Weights of a small contrastive image-text model.
Model: 7.22M parameters, 24-pixel images, encoder arch res2net, encoder norm groupnorm, encoder depths [3, 6, 3], text encoder width 192, text encoder layers 8, text encoder norm layernorm.
Training: soap at rate 0.0035, batches of 128.
Data: trained on regions of photos with short descriptions (Visual Genome), 203450 training examples, 3.0 epochs.
Rows from block 7 of the image encoder of a small contrastive image-text model, named by matrix and row number. Each number is 500 + 25 x the weight over its row's rms, rounded and kept within 0 to 999. All counts start at 0. Numbers have three digits each. After the name is the row's rms in percent of the matrix's.
After each channel's rows are labels from the 100 images, of 14976, where the channel reaches its highest value: "responds to" is what is common among them. Only what is clearly more common there than usual is listed. The data: regions of photos with short descriptions (Visual Genome).
# c30: last pointwise conv (encoder.blocks.7.c3.0.weight, 144x144x1x1), inputs 0-71

c30.41 096:539467474468507504485501477497457485460535509491495528511495499495506529485488500513490536544487517499496502525537503540539517493551485455484506520477509477491527515506475496496488480533468512552521496533479487534464
responds to: text has "man"

c30.58 093:499532491475524511523475506536548501526470527529491542523484498486526493469509484485486484533449522527494498520468505515494449505519470510484487497481539524489503495469492477569538527526517487527546485503527469490514
responds to: text has "man"

c30.11 088:505457511506517506509450505500491493479487497502491522537474530450477501492496548489507485525447542468487478498575483487491496507522481488515508527509529488493477482441455483564549503549495519469517495473461542500489
responds to: text has "sign"; text has "red"

c30.78 081:523479517518494494507511477499546469516506510482520527513513458489515509471525485459505530488498507484478517478496473491503505496467535514562508513506481500455471516486487528514525504519522502501502473484422470505488
responds to: text has "man"

c30.77 095:527510545490522474478450495512458485470514520512486488489519521481529503472495525470492505486492509483502498515505461480490498450518482448491485507498488494513527548496506524488519517491540506516577507493510495537532
responds to: text has "man"

c30.103 100:540499492507540507490530535543506504485534499466538502523501473486463522495537447456482482526520532498511481474538551465519479500495483477500511498477511512449531503469490503462532524512514503526504482503467488521500
responds to: text has "man"

c30.46 102:473490497491438473525514470496556515530472535536518511524483519517526486515501491492527490479556497496503515484516575533492437508497500486482554495537512513459461530505502490525504539493506457505502524470462510529454
responds to: text has "water"

c30.113 114:545456515544494534500506471514511495517498507532543517470485469472473462522477496510489508561507486512519503522475492495471523471521480508545527509528510510513485467521473462509492496496490517550474471501475541473447
responds to: text has "man"; text has "shirt"

c30.98 112:512491494510521488472515509492564508484532473507509529499520497473497516511453484533499494528467482474508520500496510462504549487488490499529513582493539492549500485513506505475495468537477541484533556537515508447529
responds to: text has "man"

c30.115 110:478504482487502471488497508497547502513505514497511481496511504483508490474497458437476513490531513476514540486517501506527513537494532514523459516489546457545473556486479459490538494499468484497478512510512509424497
responds to: text has "man"