A small contrastive image-text model, trained from scratch: encoder norm groupnorm, text encoder norm layernorm.
Rows from block 4 of the text encoder of a small contrastive image-text model, named by matrix and row number. Rows with one number belong to one neuron. Each number is 500 + 50 x the weight over its row's rms, rounded and kept within 0 to 999. All counts start at 0. Numbers have three digits each. After the name is the row's rms in percent of the matrix's.
After each neuron's rows are labels from the 100 texts, of 14976, where the neuron reaches its highest value: "tokens" is the input token at the peak. Only what is clearly more common there than usual is listed. The data: regions of photos with short descriptions (Visual Genome). In brackets: how many of the 100.
# fc1: MLP up (text_encoder.blocks.4.mlp.fc1.weight, 1152x192), inputs 96-191
# fc2: MLP down (text_encoder.blocks.4.mlp.fc2.weight, 192x1152, transposed), outputs 96-191

fc1.612 093:543481588514543545499520523555488518493515495456534538430557580526519512492493476448506509488445468476530546416592431462475547446489503443552342507566466557517582436522523365500547504587493475529600567471446560517538444483548469504533514494428562390443476523491580519488513555474539521451
fc2.612 104:502556409502446516488465457498469490462467523520485490612448432470521503548523506588466492528525513536511499558357584579549441555508480493507610493445552455483427577486481597451445522398490535452447446507583441475488573544438545483507476486515487612512539497531450470515537487500473462578
tokens: "train" (59); "white" (23)

fc1.347 097:468435434480447514570455418524562508498470575457519519553507486460621571490599588494486512466588405570502498520495494501579429567387493538506434474515488528489499531481451558471456434398467499619446446496468430605473486517470445536423501587450489546525586484442480477531465488511473481504
fc2.347 099:497587557511582491402591525528487525561520479590545499488544564497432480518401482483485478541387547425534454445467539494498587495527506439477524478480519521528494460488522386529480552576516454363574509480527562420556525541507550472574471427512529430507518526516589473447534544525552532474
tokens: "dog" (8); "toothbrush" (8)

fc1.235 094:428492468507533476510568514462470470575463556447485514455491582418507481413464536542572579454507562448473464620538468507392538454548519556550407553536520495442503451518429385533412430502478524470489579466498439534515413497541453571567554575390516529526430444564585542555456462517442535409
fc2.235 095:589617572510551576520441537560525511440583494543524465571542430507437583572527464479422398488519402569480469452435530431575449542395454448510524479509495525540521515480512572491523534480551455578549407549504510460428582498520522506464464405608516522445546545475470475513517575455561458554
tokens: "building" (33); "large" (9)

fc1.582 127:542544544521553582495534415440543465477528471520507449503487484467506489473380460470542507547488516601466491546523501537601615479441453407459463525536456517633511404394478540542483441555499463496428503517409566474561438551573492540522485442549519475534499559573586517555513445470448444454
fc2.582 107:492480542535428452548467397488493551415470510485573531519466435435522404511456469546466548473523514525471541554400538480497487524457427540567538466480464414403475417477487465448513434494448497476432466592523450469528518469555551571566509456463490549538340453483455522557533476519538513531
tokens: "tower" (41); "building" (27)

fc1.229 079:497520443568455613386459485507572473501538518503492451579512526524504468526545498506458570510491509517531534446482470549546462491472560371513532454480545520513507421507503455453477555486525518482578527502424432558543469509433518561405413545583454435566564430523559519472425551458484511547
fc2.229 086:428467570470485411585523512438455538473415526452510524468463500426549516524404501500592433545499514488477470541464515439487558501520469577477409542555561459552446497495545492499493442529407501556445523443588526463479499555562492464585559450503502521422460600525548463497545396558529507524
tokens: "train" (64); "white" (14)

fc1.59 089:501394506513489580459532481486442387489492472444559519421609520446542577538558530511419517466520513567511515419472554533448486541448512428511527559552522606529511522477556449515503552543458439549543514615555520504455462555538295587457520458405535524491446548541478499567506501533488491417
fc2.59 091:521687486523573510497475494548591563549512510539509481602493512503488464445426482522636414526518484405530490493490466443511494548464476477519429464465475470575490518475466511500460473461508493474504521408476495553519567485477706419550422480519496464524639443474482478423479571524460511604
tokens: "building" (8)

fc1.761 087:523585556501547577422450572555517551462473392528533443459536444517487565461492531401566534471519444465563502567371421380531522572489524445471478528601425485570574542452589521546538499507542494464429554552524551477509448431573576451538488487404537498451506586487560483398563517523455590526
fc2.761 098:519448479507526491548529463504501484472492594500459563542453562515512473518465476589476510486501551581480558522613639628435559525626489528536559568367539508429492481581478489440492522469428517448504472508546446489519528563432506568459508527596472512562531444519455483609443505518553470537
tokens: "<end>" (81)

fc1.567 100:482434519436589580410470522572507499476590486533503442439574484572556468487509465431472564487431494488451577430546536479499455552549558433415485534403513576548470471502524481514528546540450583499479490470547468503500520466467519484518491508540435484511516475500427642524390526479571576437
fc2.567 107:572466492533419416564531490511506517500379456501525563478420478469556459515464512579527491603530513578535462523401490574501521488488496616573562479576523422461509534447513514459480461454498458472518542509523557497482497570500522558494549469512560503528459557487597378440577537516462501639
tokens: "giraffe" (18); "red" (14); "is" (10)

fc1.643 085:498467507494395521523473591489540504553550432469447570433548518553500548441526466590479441556453517438607449494542421526474468405501550466422490414542555457509505492405514600433504489516476476567578519587500541562488502451591550566545532500474500543463512474478478500519509540514499506530
fc2.643 090:504484447456626550502518438540572498481491555559597422566484466448468501548457493471509558452507576603406536572454600487567559568499412546604541547438415522443490541606471417577542573495519535486531501393533492476460539573409490420467479580568506482566437489490511509486481472505497511448
tokens: "in" (12); "girl" (9); "front" (7)

fc1.57 089:410496425492477537538524437527477577536524505583506534542482495494480535435523573498510576418481572603467433528473594475479528458575438557548577490497478505407541512573616484478488617550495513562478463476457542475518580547534491407542459498384479508488557583538436434577543464441507451465
fc2.57 101:612557592516516444539522562503520465494478500473515447490547594549503476563491466526489426572550459461528574494564440535517478514437523483413391478500491467541433441413414496568507445446558485438515521491548528562460424528447482551474552499569439434479448482436559561427476496557498543527
tokens: "in" (16); "flying" (14); "air" (12)

fc1.91 101:429534542451571597543584385550422530545490590469495598504526460525530530510492543573544468433529520565551477493541492404536479475478513533624449506552465456540558466556528449553410526496459456546426569447487437507426546557445520582517501493408537494447484538530435496564534488509439504533
fc2.91 109:591490474555416451452463572521561469503445383529500369523526546494476511507487438425450555556486481499493563517494532604484559567469511488337528460427517542520418522415504514466496469518543502414575487529558568527569489483511478420518485466534464517565572496460543499456464531495556459527
tokens: "dog" (13); "face" (10)

fc1.224 098:433470487646540599529484480498523477426437487544572524576482548547664536447532477524563471460545546508519514465453447467529469470514523548499543490511476570503480531453541540591467584464378464532518480461598507624527464446503417535523442553464528593521493526521456440512451573523473432555
fc2.224 101:541520551391419441535490549449503496613492487466482492484515404472352467539506574505454559499465441501561446518538604486480593553422503478522494496460523462538534464510473414471537442548550513435531553499484509384522531534514569461514570441528495448502493418429556550467549435523496545456
tokens: "<end>" (45); "laptop" (18)

fc1.596 092:443502463477431495465592448543507564470509584477562540515523546533399408508515539555434535504469575513397497493649569472454488482487544403525430415555478471493521516494461459488523464552472453441597503524516442481563514437489472488471566439453448479516542480592446545517521484578465536485
fc2.596 095:542544536571510447498416503565482485416539461537439404484482481469579577492479430429556483495547473481518489530376458522521446531503502592488477547475572500460402467413507556462469515392514557528494482417450544497420473647490534523525443514535514543485462567423595417491496529377510466554
tokens: "giraffe" (18); "giraffes" (11); "standing" (9); "tree" (8)

fc1.564 084:463568451486457514521535464524523535523455506481472570563482513518441570407569542489476473519497432542574490532432473519511548531491458606518409647551476440494487503477530474442416466443508488512447536526445509513485517506504506466510524565458585488448484444531466506552491500469475532408
fc2.564 089:580534618550567460550479501517454404549533560541521460472576513511477538560459478492541508468518548408436497463579559441503464443494512430481541397436515571479550528534419543521538570528531499537536483503499494508472467450546489524573458432490412540567497514467533475511475530504522445550
tokens: "building" (13); "poles" (13); "skies" (7); "sign" (7)

fc1.405 109:452509518487463472516606463475465513517487588483459491490489514502590533489435498523557478375459532438517520550509430433496391410485508551551476533461450611606504469560441390451449503544502461541447588549547522536538498459486448489510496524379540567482447565555423497546535557488454450490
fc2.405 117:589525448515497630491394522478554549463506436530547526543451453475407513536566496504480490578536477628468489514500561523537608581507508431450540439537489409395526531456486570560545469508545516431560420470444447462468476548531559561500536438626468429530552418489560553524497441474536535539
tokens: "black" (28)

fc1.518 095:415540545444535512491545453448494543543518533456496578506524457452473564460472464444481480419494497482603485469481455451495473460536545405456406506509510470533519487477377507534508514519516495511498564557531511533436370481556520553490459516429585473592563467555558561439556557574464532565
fc2.518 101:522520440542503554474465488556484467484557510604498452466468502549528449485509525529556503537559474531440451565514594534486515584508486520497539497465431573402476526509595525433436459472427505507512457481535448401508558503464430469503550522534453549491486486478493407546403471435522480475
tokens: "black" (29); "skiing" (25); "building" (8)

fc1.370 094:428458459470585553546484476517524527497559424502526455474628473486483524544566464512464493419454499467475501501411526484512557522503429508517531460438422543498447558486492456567551529497519554500453508473479413489425516496464505484496475514513504477483557433487524526564575425446458522466
fc2.370 106:555513589515454437509515466523453475484461549521434523505413514518535482456477547500521559596544506515514517460569531518491453496498636429536475553603628422483516433501535545446438513436426432443541493501534549503565477513466487590500518452502451544512500544494467476494483558529565518542
tokens: "<end>" (36); "ocean" (12)

fc1.80 093:386517417590474566420517538463547505463426545498473530506413482478568495520477468468549525413476564484441448521434488471375552428531507532454479489509499570533488535474543488530411511579490492569470524483531404510443494579508442503488589441475409497537420563643502548556491555487624435505
fc2.80 096:592446541420555483567509493565449526531577477543526511487573487505472540482492619530521475584511426474516574489565515467563465522489478461517438517472497448419527475547473508473523484382545495424527418471457549497568505472493596556558482540578554466435553443437563429531485418570339615531
tokens: "train" (40); "frisbee" (18)

fc1.261 101:419472452506569530580497523481504489551488544483493511495422521483526493477488489423525464519462520447509487694541528463372556405440472547592463446500424584422432522475530443531498436485468508513520471453459466471495447544513495442571595522500424473519402564530544505545620502598562389482
fc2.261 106:535457474478458515466485482562486503515550465522509516545590426476532572547503565559440555472489494543433515364489466494583450536625534484433489531523559394537547491550470519487505523463542481474535477573523550551570588505467507606435429449505527508454622474482505443520401497442442575484
tokens: "yellow" (38); "tail" (26)

fc1.605 117:565552529529369538540537486574461543461513534507537542441481469435553435519487478521519538492423461375523486488445474469511418548393607516478371458609514427529455464444536560564474456527562465507493469454482514496485495511495609564486498533471527475497460494515468560513464527560525471504
fc2.605 093:451481576492515525530494442473454489528507561451553457529495536450574506422400526456414607443546504582453580511443461462443496497493410506461487587476550554534390449527515528414595548483443439411537597508519451479524492486547580520520499483599492545524452518481573475505510471479526517480
tokens: "yellow" (93)

fc1.69 098:478475503545522492472553513463445507604478521578482470516439535568499482430466593553498452561486554392519511568482434437486546438490612450476478507511498430459476517483531535512533543484412559458504480547502438513527455394444468525607457597516499564533467449491522573554407451489382613437
fc2.69 109:516555565461476513559444556544553472364529493446522530470531465425453505539475409430489605458505405584473431477484583570481479518524432529569584517482544547521563478482406420520508419539614473540521531472514545473459511624547505466444593454533508425495498539502529435504561606477645401568
tokens: "house" (13); "train" (10); "building" (9)

fc1.72 102:414530500434498428428540458584481627502452573555541546463513467468588542478458472525609491448478481562417471497530492469469488494480499524525414488550477478545486460501438411556453483559499449503422600454560501500461532500503435521532499471418466495523448502515427527472507490447582418433
fc2.72 109:640499515554538599545491506522490411476567441518472491525524518549416509526520472502391539590529512447566574559526537560562509523490562492523541505466495479434507545486534618492500518442512549469563386573450508477551485463501529511532505528589537528485527545526579513585518540537430568628
tokens: "black" (27); "table" (8); "dark" (7)

fc1.216 091:430545573453424516553520530468511510502495555571486478528446482517491544381538512557527611533501478442534462602494539470416564504541586504520499552516525509529533520465510431455385441448435503527486519435525400548501455479475491543585520632476502547426461478597574535504460570539540442422
fc2.216 096:525466474550610490475493486514541436518476487437522551464562524440489459601459484387442441487430492532431453464450466461581401497529419487543458493404501460458477469568463551509639543501667500514524443576483556430445548544522527501436509382526499408572540495432452430520517459466458545530
tokens: "train" (62); "tail" (13); "skiing" (7)

fc1.691 088:508561506546362500426536431554526478408479594530506571525559463475595496484513508557544526469562526483496447485560486530531554532436525541462500491422450470531505500499419409491474467483552458457436571467575501528409531493517410514401554517433539536459411518520429515503469540536519457483
fc2.691 098:511411490457551554565428555436563588609484419438502425495435504520413458511549491435436487476445455508492527499442522412522492490489505459511458471534511538470521473526571552494527564516446531556577468503385499512578469467580556485599489482541453445541568493527607521455501430457505529533
tokens: "dog" (13); "man" (11); "laptop" (8); "tree" (8)

fc1.654 093:434500411510559542591464529528515549501459396503584442478503462493487509428487501512551488535461552582550489488456477454385563493456484517570549535511375572451461608429563552483469486545469504458533563385539499490525513524490435517550529483462537496464418543504450409525585419514519467452
fc2.654 109:584512588490524439426551500496452445489529561494444519521483527506506517536524525502411489491584445466505533527557471498533408494553480537392459519477588409484514401572473496533484559443646462535502396590453484495500523494512541533460519506582489484504575486487555529474397541502543550532
tokens: "blue" (88)

fc1.748 097:489474458461492473520456489503530487518533448510486605389525519498529573440613619518473523432518443556468473464409514487491441478494506423464496477480484469440483505412457536449444521454560498584534481539535459528470483486592442603477535463517494539518556547509515604531491477490571551505
fc2.748 101:479568531500588499474554483574506476479516558559510413569540518497466406526404462453556436563450526421483539484553563502501569522515462524509447566550494563508509516529552464506501465529388482425528535442466588495478531560411574424499456540412497435538519460504502399450457575542402489561
tokens: "building" (17); "in" (11)

fc1.346 101:460428510408398504487416507494472580528479477554583478433516548535529466504537542574450501483506471522439554499541432467541516557511483499477483472514470467456573517441458491520402505448512461453515438471545452611542474451476412562505494540549486458480590416551456570496459455601424511470
fc2.346 106:509619540583631494428559459553523373423490501510434502545482480443521514486439438410549514528507545487539416527424570524463532488476512509573503515478583543514449442498528483470565480553468560538485545484463516416451471541488556481499534445507534546527415590448543473482528566424606539528
tokens: "wall" (30); "picture" (23); "mirror" (13); "painting" (10)

fc1.95 091:566425483499497539527458481468535449546508525484541509437577583484587617536436570535497559516450525480531506461468461481486473569537424442406509534530543516535540490385572515559468483428480491555497516553505516596526496493526463570406480532536499471522570451492453577528481494478530579487
fc2.95 089:439533490526519508455520491513517535509431475553563496533504428498473402435445457432520471498507473471573458503489530528556568508436521523608488492429503544465526483602499407492538535552442481451479515418468467446489502556388578417601514481500582522510455540507554412432542563559480464547
tokens: "blue" (29)

fc1.230 091:489540548474551477547498540485483557548555535456519459475535468513478460463489471468437479517494527470484483508471477468385542519457497408510438456526455540519494616472545537444570487540563453515472558632538542524416446428500628535515451427407495494488516513580577489505532495498552484474
fc2.230 104:513475431511503598476497466574536495420503565597489530514466543461571516523491503515559537504516515578531591540490557588503456504621527536508568549456494439456459435548459482520488546447433542486510450386462419416576545590462392458533533567550483525479494503440433449523491528487432536545
tokens: "black" (20); "on" (10)

fc1.678 108:387445505506453582393522446475429500580513479474532679473514532500519495461520530439398550474444492496501497496498476487481410580429551503571480504492478526537431559447538501466464479501522515464494500480440576534523556577458562453478471414485517479524498472542532490420467504492454435568
fc2.678 090:513503611419517437569593516519502556408381556458502425540466544513513575391513510528471487536644372523464499476537505465515476570555490512494489555494580498578437352466514493518533550503497518439488455545556547414571520498490549493465442472492530531457432495433542507507537457488523552463
tokens: "kite" (33)

fc1.531 093:537476460486489565550478439458485517488543455451464405500511606457584490486431555468492436525511531509533450509472490488484469458572520479456586459493542480487420473494567570523476519444496499533504518522502379522499511575432563559538469510511488483579546393529588542438468480427527647559
fc2.531 097:434582505510501426472465529510544480483360551551493595511488469531489494494510440509509517515439500565514546458508491499497567576473431454512467496482462546551580511516446406497548499583502394537500513471454574479547489461484443449460488473473487495460483591464442430549533549602448330515
tokens: "in" (15); "plate" (11); "apple" (9); "on" (8)

fc1.602 097:500456487441485508506494516578521495503482544448392466445406522484508512373500478440452469520458476475575551548450461457380507398395494499481432483537497527443535458504524517484514417479567475604535572549402538425557415463598512520541493497479461444521490602502461472454505529476509466537
fc2.602 105:461579459488501531479463440431494545488570479557576551584584498481439517614534550554538522429498480541393494541549622552584488576563473477523530527440432430505508548522506435525489571510437521434462513486587507513407649519419518493445454493508530569551532460490513502526449472498456551463
tokens: "pink" (60)

fc1.413 093:518548493487405590511496538530529463476455549445488555507493517543501525518541542558495554472509533543492491447443411484487501472505501534462448559652559486427474466533446459473489494504567473523406569498411518533388453577544516530447519518457463475450491612511435500526470493479516511587
fc2.413 091:555518530548679447473536467523494512522548511561506473534511489463496515452417520474526447475541527521486540525557636503460547485488463418558512455382415603557511552524510540480467557502413493472593480480559462511532525445445470479564456507562492511493487445439537444543531479528477474459
tokens: "tower" (22); "baby" (19); "cake" (11); "tail" (9)

fc1.134 088:461502490405443575579544479528447451426433484510498504496560521549537507535512446568579481450485450582459501473591520476494411517569465537464547517553515488468471432569538434530416474489373491537405544476521488431543539585494532400551541559418477468490515473570474514544602460473509512566
fc2.134 098:572508506575529421443438511513562514588510487471488516544529491485503512425502571445458549545559581337572444469463479557495593501394520471549445426440490544600543552394471545556549524503568485494586451548533542531454480430518457576458497455533492529514476523426491511484435513534511448448
tokens: "kite" (14)

fc1.393 147:478484497605439546403526436400528508539530531433580473492565534510485538480467516556482464505544417445511466515516438454550497493562424513517546547456499475410515539507530484483557553478523640578508461494470540545454465546454526495474539524522457486487513487488569487483431449444450409487
fc2.393 141:502556527644503493470505447432508520472514505438519494459564592549489560527450477575402473537579401460477465534467496493481424515542476459500559545521509538514544420503520514531587549525531518552520467466405575508506521532478581467451496529512485528447425484559529500551423431574444453397
tokens: "blue" (100)

fc1.53 088:518464474431382568505521505448493475494475460492451394517530572556486587540539476436474485475554511480476475429484413503532415480524592550443541485566519554610569505493500580465429472525402521480489492611553486560524601448485483525488524572443532532488545449624480540437521518470483533472
fc2.53 095:479589566620643415506517450566552502511507545585570615530542456469534449431468503562595494505473475552569549486512608491514597570507437427526510535440493567436466531507538486534587529488573432522502591405499506508439408553490561483466468413522489479508471537414487461526448570591510487560
tokens: "black" (40); "dark" (13)

fc1.386 094:473518470449540566517450531535562465462471451475528431553559539570579529551531563491573595518427468521468491571504544499420504468437469482527485505515525520325444485474451473488481502482512443469465545443472634474536454513605484580496490494445488515550466582510514512493483433462493497428
fc2.386 103:539504521522512426482547495453481552537542552563476609469510502430431470470420479482417451487568475450553485478462529520524519499567502515443499544552458527641489484554498471515514513488496537522510485513520385535441581514425464366479572504548487417436498458451525462536483510516559518576
tokens: "tower" (40); "baby" (24); "pink" (14)

fc1.251 084:438542562530540534457574503569442567479559443472462443545633496467467467479533545542504479502422519550543478456601531436562478537578558465481484494570552525477467452507512516506427510548440459464543496513532515537572515515479552532525523592509599572487432481469443540460548544484493481543
fc2.251 091:558436471470486466556469529523549437542418522541547523430405486536522479472434478445500533552603471435518495524408507579465560522430480573509555524429474500487519569535530482507556511449519609486481462501519494467378449490579485443463497472482445452516508494564573436497467502529552514531
tokens: "in" (7)

fc1.502 079:535425512527563545479494454630517381533425525501487564348544524554538487492618518576462480402466516512526550456531448530536446497479465516514535494585492488467477536417451550534497516523514458514534492544458566596510512527560403613555562467437468511504528646480505488569499540526441460531
fc2.502 088:498602503500536525521492532420491545532534492483537416634479469473434533504484537492550525516587514519457472516480591418490560617429545500505473545471475543516498503535562465477476491524450541499543507492557488443444525506490600391482456563546546571562516360476462530475490527539490536500
tokens: "building" (21); "pink" (15)

fc1.149 124:539385570492527488439518545489491478527491535534471459424481492473506449421507535508452500518519484492543533457552460465480564498518524606612543471556471489458442488368425515523558495506540478474461450438424425536510613637437533474440578464539440492562392495585507460513497524521421523469
fc2.149 091:496454502588598456546562489498453415492524551454535462507410516428419574520452487497433490526684500583431510507488602458503459538537480492500550504462559431579443469410449544449542523506526519464609506513537554458509493419506558471460417502476542496460417483478535490522476506439526520457
tokens: "train" (18); "on" (12); "short" (7)

fc1.217 096:573468515429510554559574471471545529447549462460489433537486540481539491425492523533406554504471469529569542465473557411529556426503538436432535516453493444496478490474506596459504468394520455514543544561459406518610520524542473512478474517461553596492569447535537440446499445440517503606
fc2.217 103:446605499517485459500427555503502486545472569475468555528489567440436459539517482469595507509531508521445457562461480559484461593595427523598463496530524527491498514547517382537514574577523499528444506462483530464391474479488565496515485505540403383568450516453473475540481537479511489384
tokens: "<end>" (59); "pink" (9)

fc1.274 082:488514539551468609470459517509442479509462386519505491476516470450527508563540592511540489511459471641526461545417481468565479550580447518508553513498566511456484615482547550489475490455532436445448491609507579516413542559524546524560551489500501460483467605523460482521505555493460459530
fc2.274 087:539530486484591464478563461494571478508520571485491517525522511599445534414468492479548446482566556362534536432564493475411598506424483502474430566471451539624576405539509439520515504523493513539501480437491492579597512459459522451430470535507528511535560424447453508457491450591550546491
tokens: "yellow" (39); "blue" (30); "snowboarding" (7)

fc1.704 085:498476531551487512417511545576603468551475466561502543457417480560534448517531507523473444565431590414502565505498483430496541485484553417460482548605492443467527535519514528590431583578472477474574476482547428487421439465520475605539431546573511525529485564481464566500491493525473499509
fc2.704 091:475537535523547528541460444419443501515549552486495457536549451503468531533373499499565528488528425603429452590506600507484481517471504556621534512416530547517471459527459435395557449438464536531443568452478551524519571555488569427542574490499548507507531467522541424527481501471483511537
tokens: "train" (33); "shirt" (8)

fc1.628 124:528519445562429552399573491468513510510520516420641498419516563517506533457461451521479465475515481438504507540508489462475529476553462537545533591435527478404485506540557504497522605479566604595503478478487498517393502541471512461507480489556519447481540460499485501432447529507481415487
fc2.628 114:561519481612522547466450438465490460467460480440494442449537569533504553451424438544390450560578383474449455557531464491488483517550475425471468540535501554535488416524482509509534545515553452544494487516419504522477510531477599495463521482497522544441488479527551497547411431575468510439
tokens: "blue" (100)

fc1.326 095:507473587445426557522479474496484509511441521541526521469490543447459543510483506528421569464529468512532561457555437364556527484474518455529463550527520549537571473493520500424414401495478466523513441523554428497545536510477433593444431547561569530487608488573447553475477517591488518543
fc2.326 091:501570479609593447380532531512535495451564569465474523565453457526551499467499480437594403577421554468467454538451582589447502551571515472527515537461514531466451504520445536483540562521505500492508567498523542491402383495487583488473508464460482510543460456422505475515500539428537432461
tokens: "black" (89)

fc1.318 087:488494545531505478464469542555529500557416540542463585492591431482503539550468475541493446424515534439515558396576419589625451491461568530467483430595458518513468510439390554509447482569522485467450562560556616552458467467571452555483466518441570562534501497468476513488519552496456486482
fc2.318 094:513513458431578548533579467511509507505586500503599437531453555535447493449517573460498546547517452561494446562432588415448545558479477511519531584418484523418510521580605467506527514448439526507547390481473428446509553522480544412529533499529459503540520470540564479541464468511578492496
tokens: "building" (21); "ground" (8); "sidewalk" (7)

fc1.375 100:547466484520499607464455479593460532495543544465560588436508478490539513492463540497480532465442484433430422451549459471503435566424553447401458388547454519474447509563532527511478471565405520562550548423504510527504491467502656500441414529491558525514495549444505544506484538482494356543
fc2.375 092:432471549480534609556481464577450489474423526501530542540494533467492523453421516505462521465495452479473533484476536471557485515449452574514404479512451445546472478515576433448545570493476376482434550548478554565517518448516596440409459486534480465511575543531567525480566464588479570434
tokens: "yellow" (100)

fc1.168 098:468454522492467555554507586459570544588471493428516557433430525497507427492521492445550527523496529466495484472496435437395469463462533530510391547499367557545581570482511496544464425560449521566575431472497490524508545483523500556576619553481507403469492505597482492586505514514541514406
fc2.168 105:535558435501532451456510413561491524435535483565502483600563464486489620499491513556462473506517478504485560531523590561593546563509467473475588430488584436513464469490496476477488498374534449425468498561460506490514478523454571475400405402545496572513581496436470461441467511500420462585
tokens: "black" (17); "standing" (14); "stuffed" (8)

fc1.408 093:467486523473496571460448465538466500548468557560544536463483506524555474522575542465511469423390506484433517551601595485468432475524503423499503584429501491484499534493481494510419596507496450466546500416531514510560518466543423496585501493510422525553520518497443578625495471525486493442
fc2.408 100:565491500519489432491463533445503412464501414501444437455465463432473502502398442563480542577582515481515459522405422476534563490504500611490507449600528456480468401451519495484532450508499547533487519530469523503429495579451562495409605531527554494473472512482576464425457559501557528620
tokens: "pink" (45); "screen" (12); "is" (9)

fc1.201 096:400476542449559563594510627369483543558557518532483556449429531561606482460540556475497479476430494493542536446508532439386438431533518450467477491482489529555503535482491494609434470510472514520537464505478457594462507488542485593570578491496515425514514486539548555535507516485525533472
fc2.201 105:575499414568468482442503426621559473455489443515516484516539458431407528507424457520545562491580546512448458585449514553564570579487486503529512461506521481473487496477493433399493503455522484439529524527510505415533529556349590405438496497495492591473529524470446405477497495500446530560
tokens: "pink" (37); "boat" (10)

fc1.539 115:512510508529476593424579458559509512563454576510580486556468439527455473419429570529480510466512479514488482488563562417491512465523490503576513474444503576430472492523544455502453479553388486429486413570467475508406400481524435549470565467494482440491473475459554547509563491468450471506
fc2.539 104:546530491404507591541534548516463528473434398485565569427512584479477570508471412526451522529504585509383490436471504495431552494500504550526445444488515556444428413445572540488463503440458501474453437601490591570543518455561447568518504506439555545561495467501579570366554478406573543530
tokens: "giraffe" (44); "giraffes" (28)

fc1.635 096:500476526481423490555503517481523630459617491516518532516510506509456492373437521565459500521478451535475535545605552437416498490539549480437448547571521417400545503507507511437538473524529486450447504472456411461520473561541525515621572539468420425385521447547409539571465468472522578455
fc2.635 102:499604472490585515427561513538514382494449528503493487473535546499532513565495437433516496442514540462463478521400436566514499523490395478541544472371517514564453482464431467540499538480528506574548495518488581499424460491445462515379434475557566530568495585479608457405479521453500426485
tokens: "wall" (21); "plant" (20); "green" (16); "flowers" (9)

fc1.131 087:495593494570404496496539495473478616495520494486512560475407487490401424435491546541495510502432483380477478577467406470460582506529524519443460503585492443456499451486525499494471487380480497508450586548542515530500436398581513464598540519477521563451522467568447499532421550558568554499
fc2.131 085:508415535461642528506495528585548379480487554519487477547604531482521601531471441458496504466508535620490515542512614528483446471519483494619529558402506528475522521543426472503557526530594524494529428484498514426441577568438525531477469502542510441552427493498572469503545465409468415461
tokens: "<end>" (55)

fc1.381 091:443394480428481505440431519512573541410541440548535461515578484560513501475475535568465588467482497503487565470534484515489562490465556383478499457444572475427574414492519469390500449564470539448522506445424495499567532561483407557557455472528453466468542500585494544515488492463520487458
fc2.381 098:594583538512546501483626502477478517493446535442463550478439507433508461566449385473519389555544519514432443572433483530520465490498473616543463542511508476600408527501477506517445522505499505619488482524616493504437514494462544445445562511563536472522442564447516478486505483507536526550
tokens: "giraffe" (47); "train" (36)

fc1.401 123:540485501453481456436373563397492408586466391464519465467588457508519558526514475476522578516531519420540509506404549592475527509444585442448472527459336568560482501444457553485555534471540552528481473584436463544496529497492522472492397448551422490520392432476493457505568435451492523515
fc2.401 086:462527536511533527568558430575551534391469611525537532506486535460441475463465530535492466546494536671429502428513567514542401495557441573491546475497574373396504503498456458476585475501524460452472574514526556536574565473437521408509544498516496513534523518555592473543450537558549491571
tokens: "<end>" (51); "bus" (26)

fc1.15 136:528545472520503544494493569481511559551553517468419436481492417513576497439471538417526442483529458427475425506467490474592408563532537462483520429502560410549501500525531463533469467407415545473542534537519495482521433435533602498420494493492526498488495519476433525518507556482530398477
fc2.15 115:457485555505491579538509460566484498468479578429491547502515530476521579504476598459463515551523492494505495506514491463527513544546551515531442478516466444565492471454639481465457510499466441456430528546476533536608538532455620384462374464554508401525438507506495546525627433544542514537
tokens: "yellow" (53); "bathroom" (19); "bananas" (8); "beige" (7)

fc1.121 095:580409477516500542448495469477513514453545477466479480495523579559508485468566582542390509543557467634462497382478557525534433467479563470381506514472508503429516497471478642457427522420534443539487443495491444604556548509477464548451534513480470572513490451523474537451470536507559558514
fc2.121 099:396593524434534445543535566535553539577449509543532462514540483429504446503436417448637479529479519369525497521480472456523587585499441565573548469559520518586469529469566363544528529576426532470538563447474575437431469498569555433533456501488515433471547544459543434484510527531454475502
tokens: "in" (13)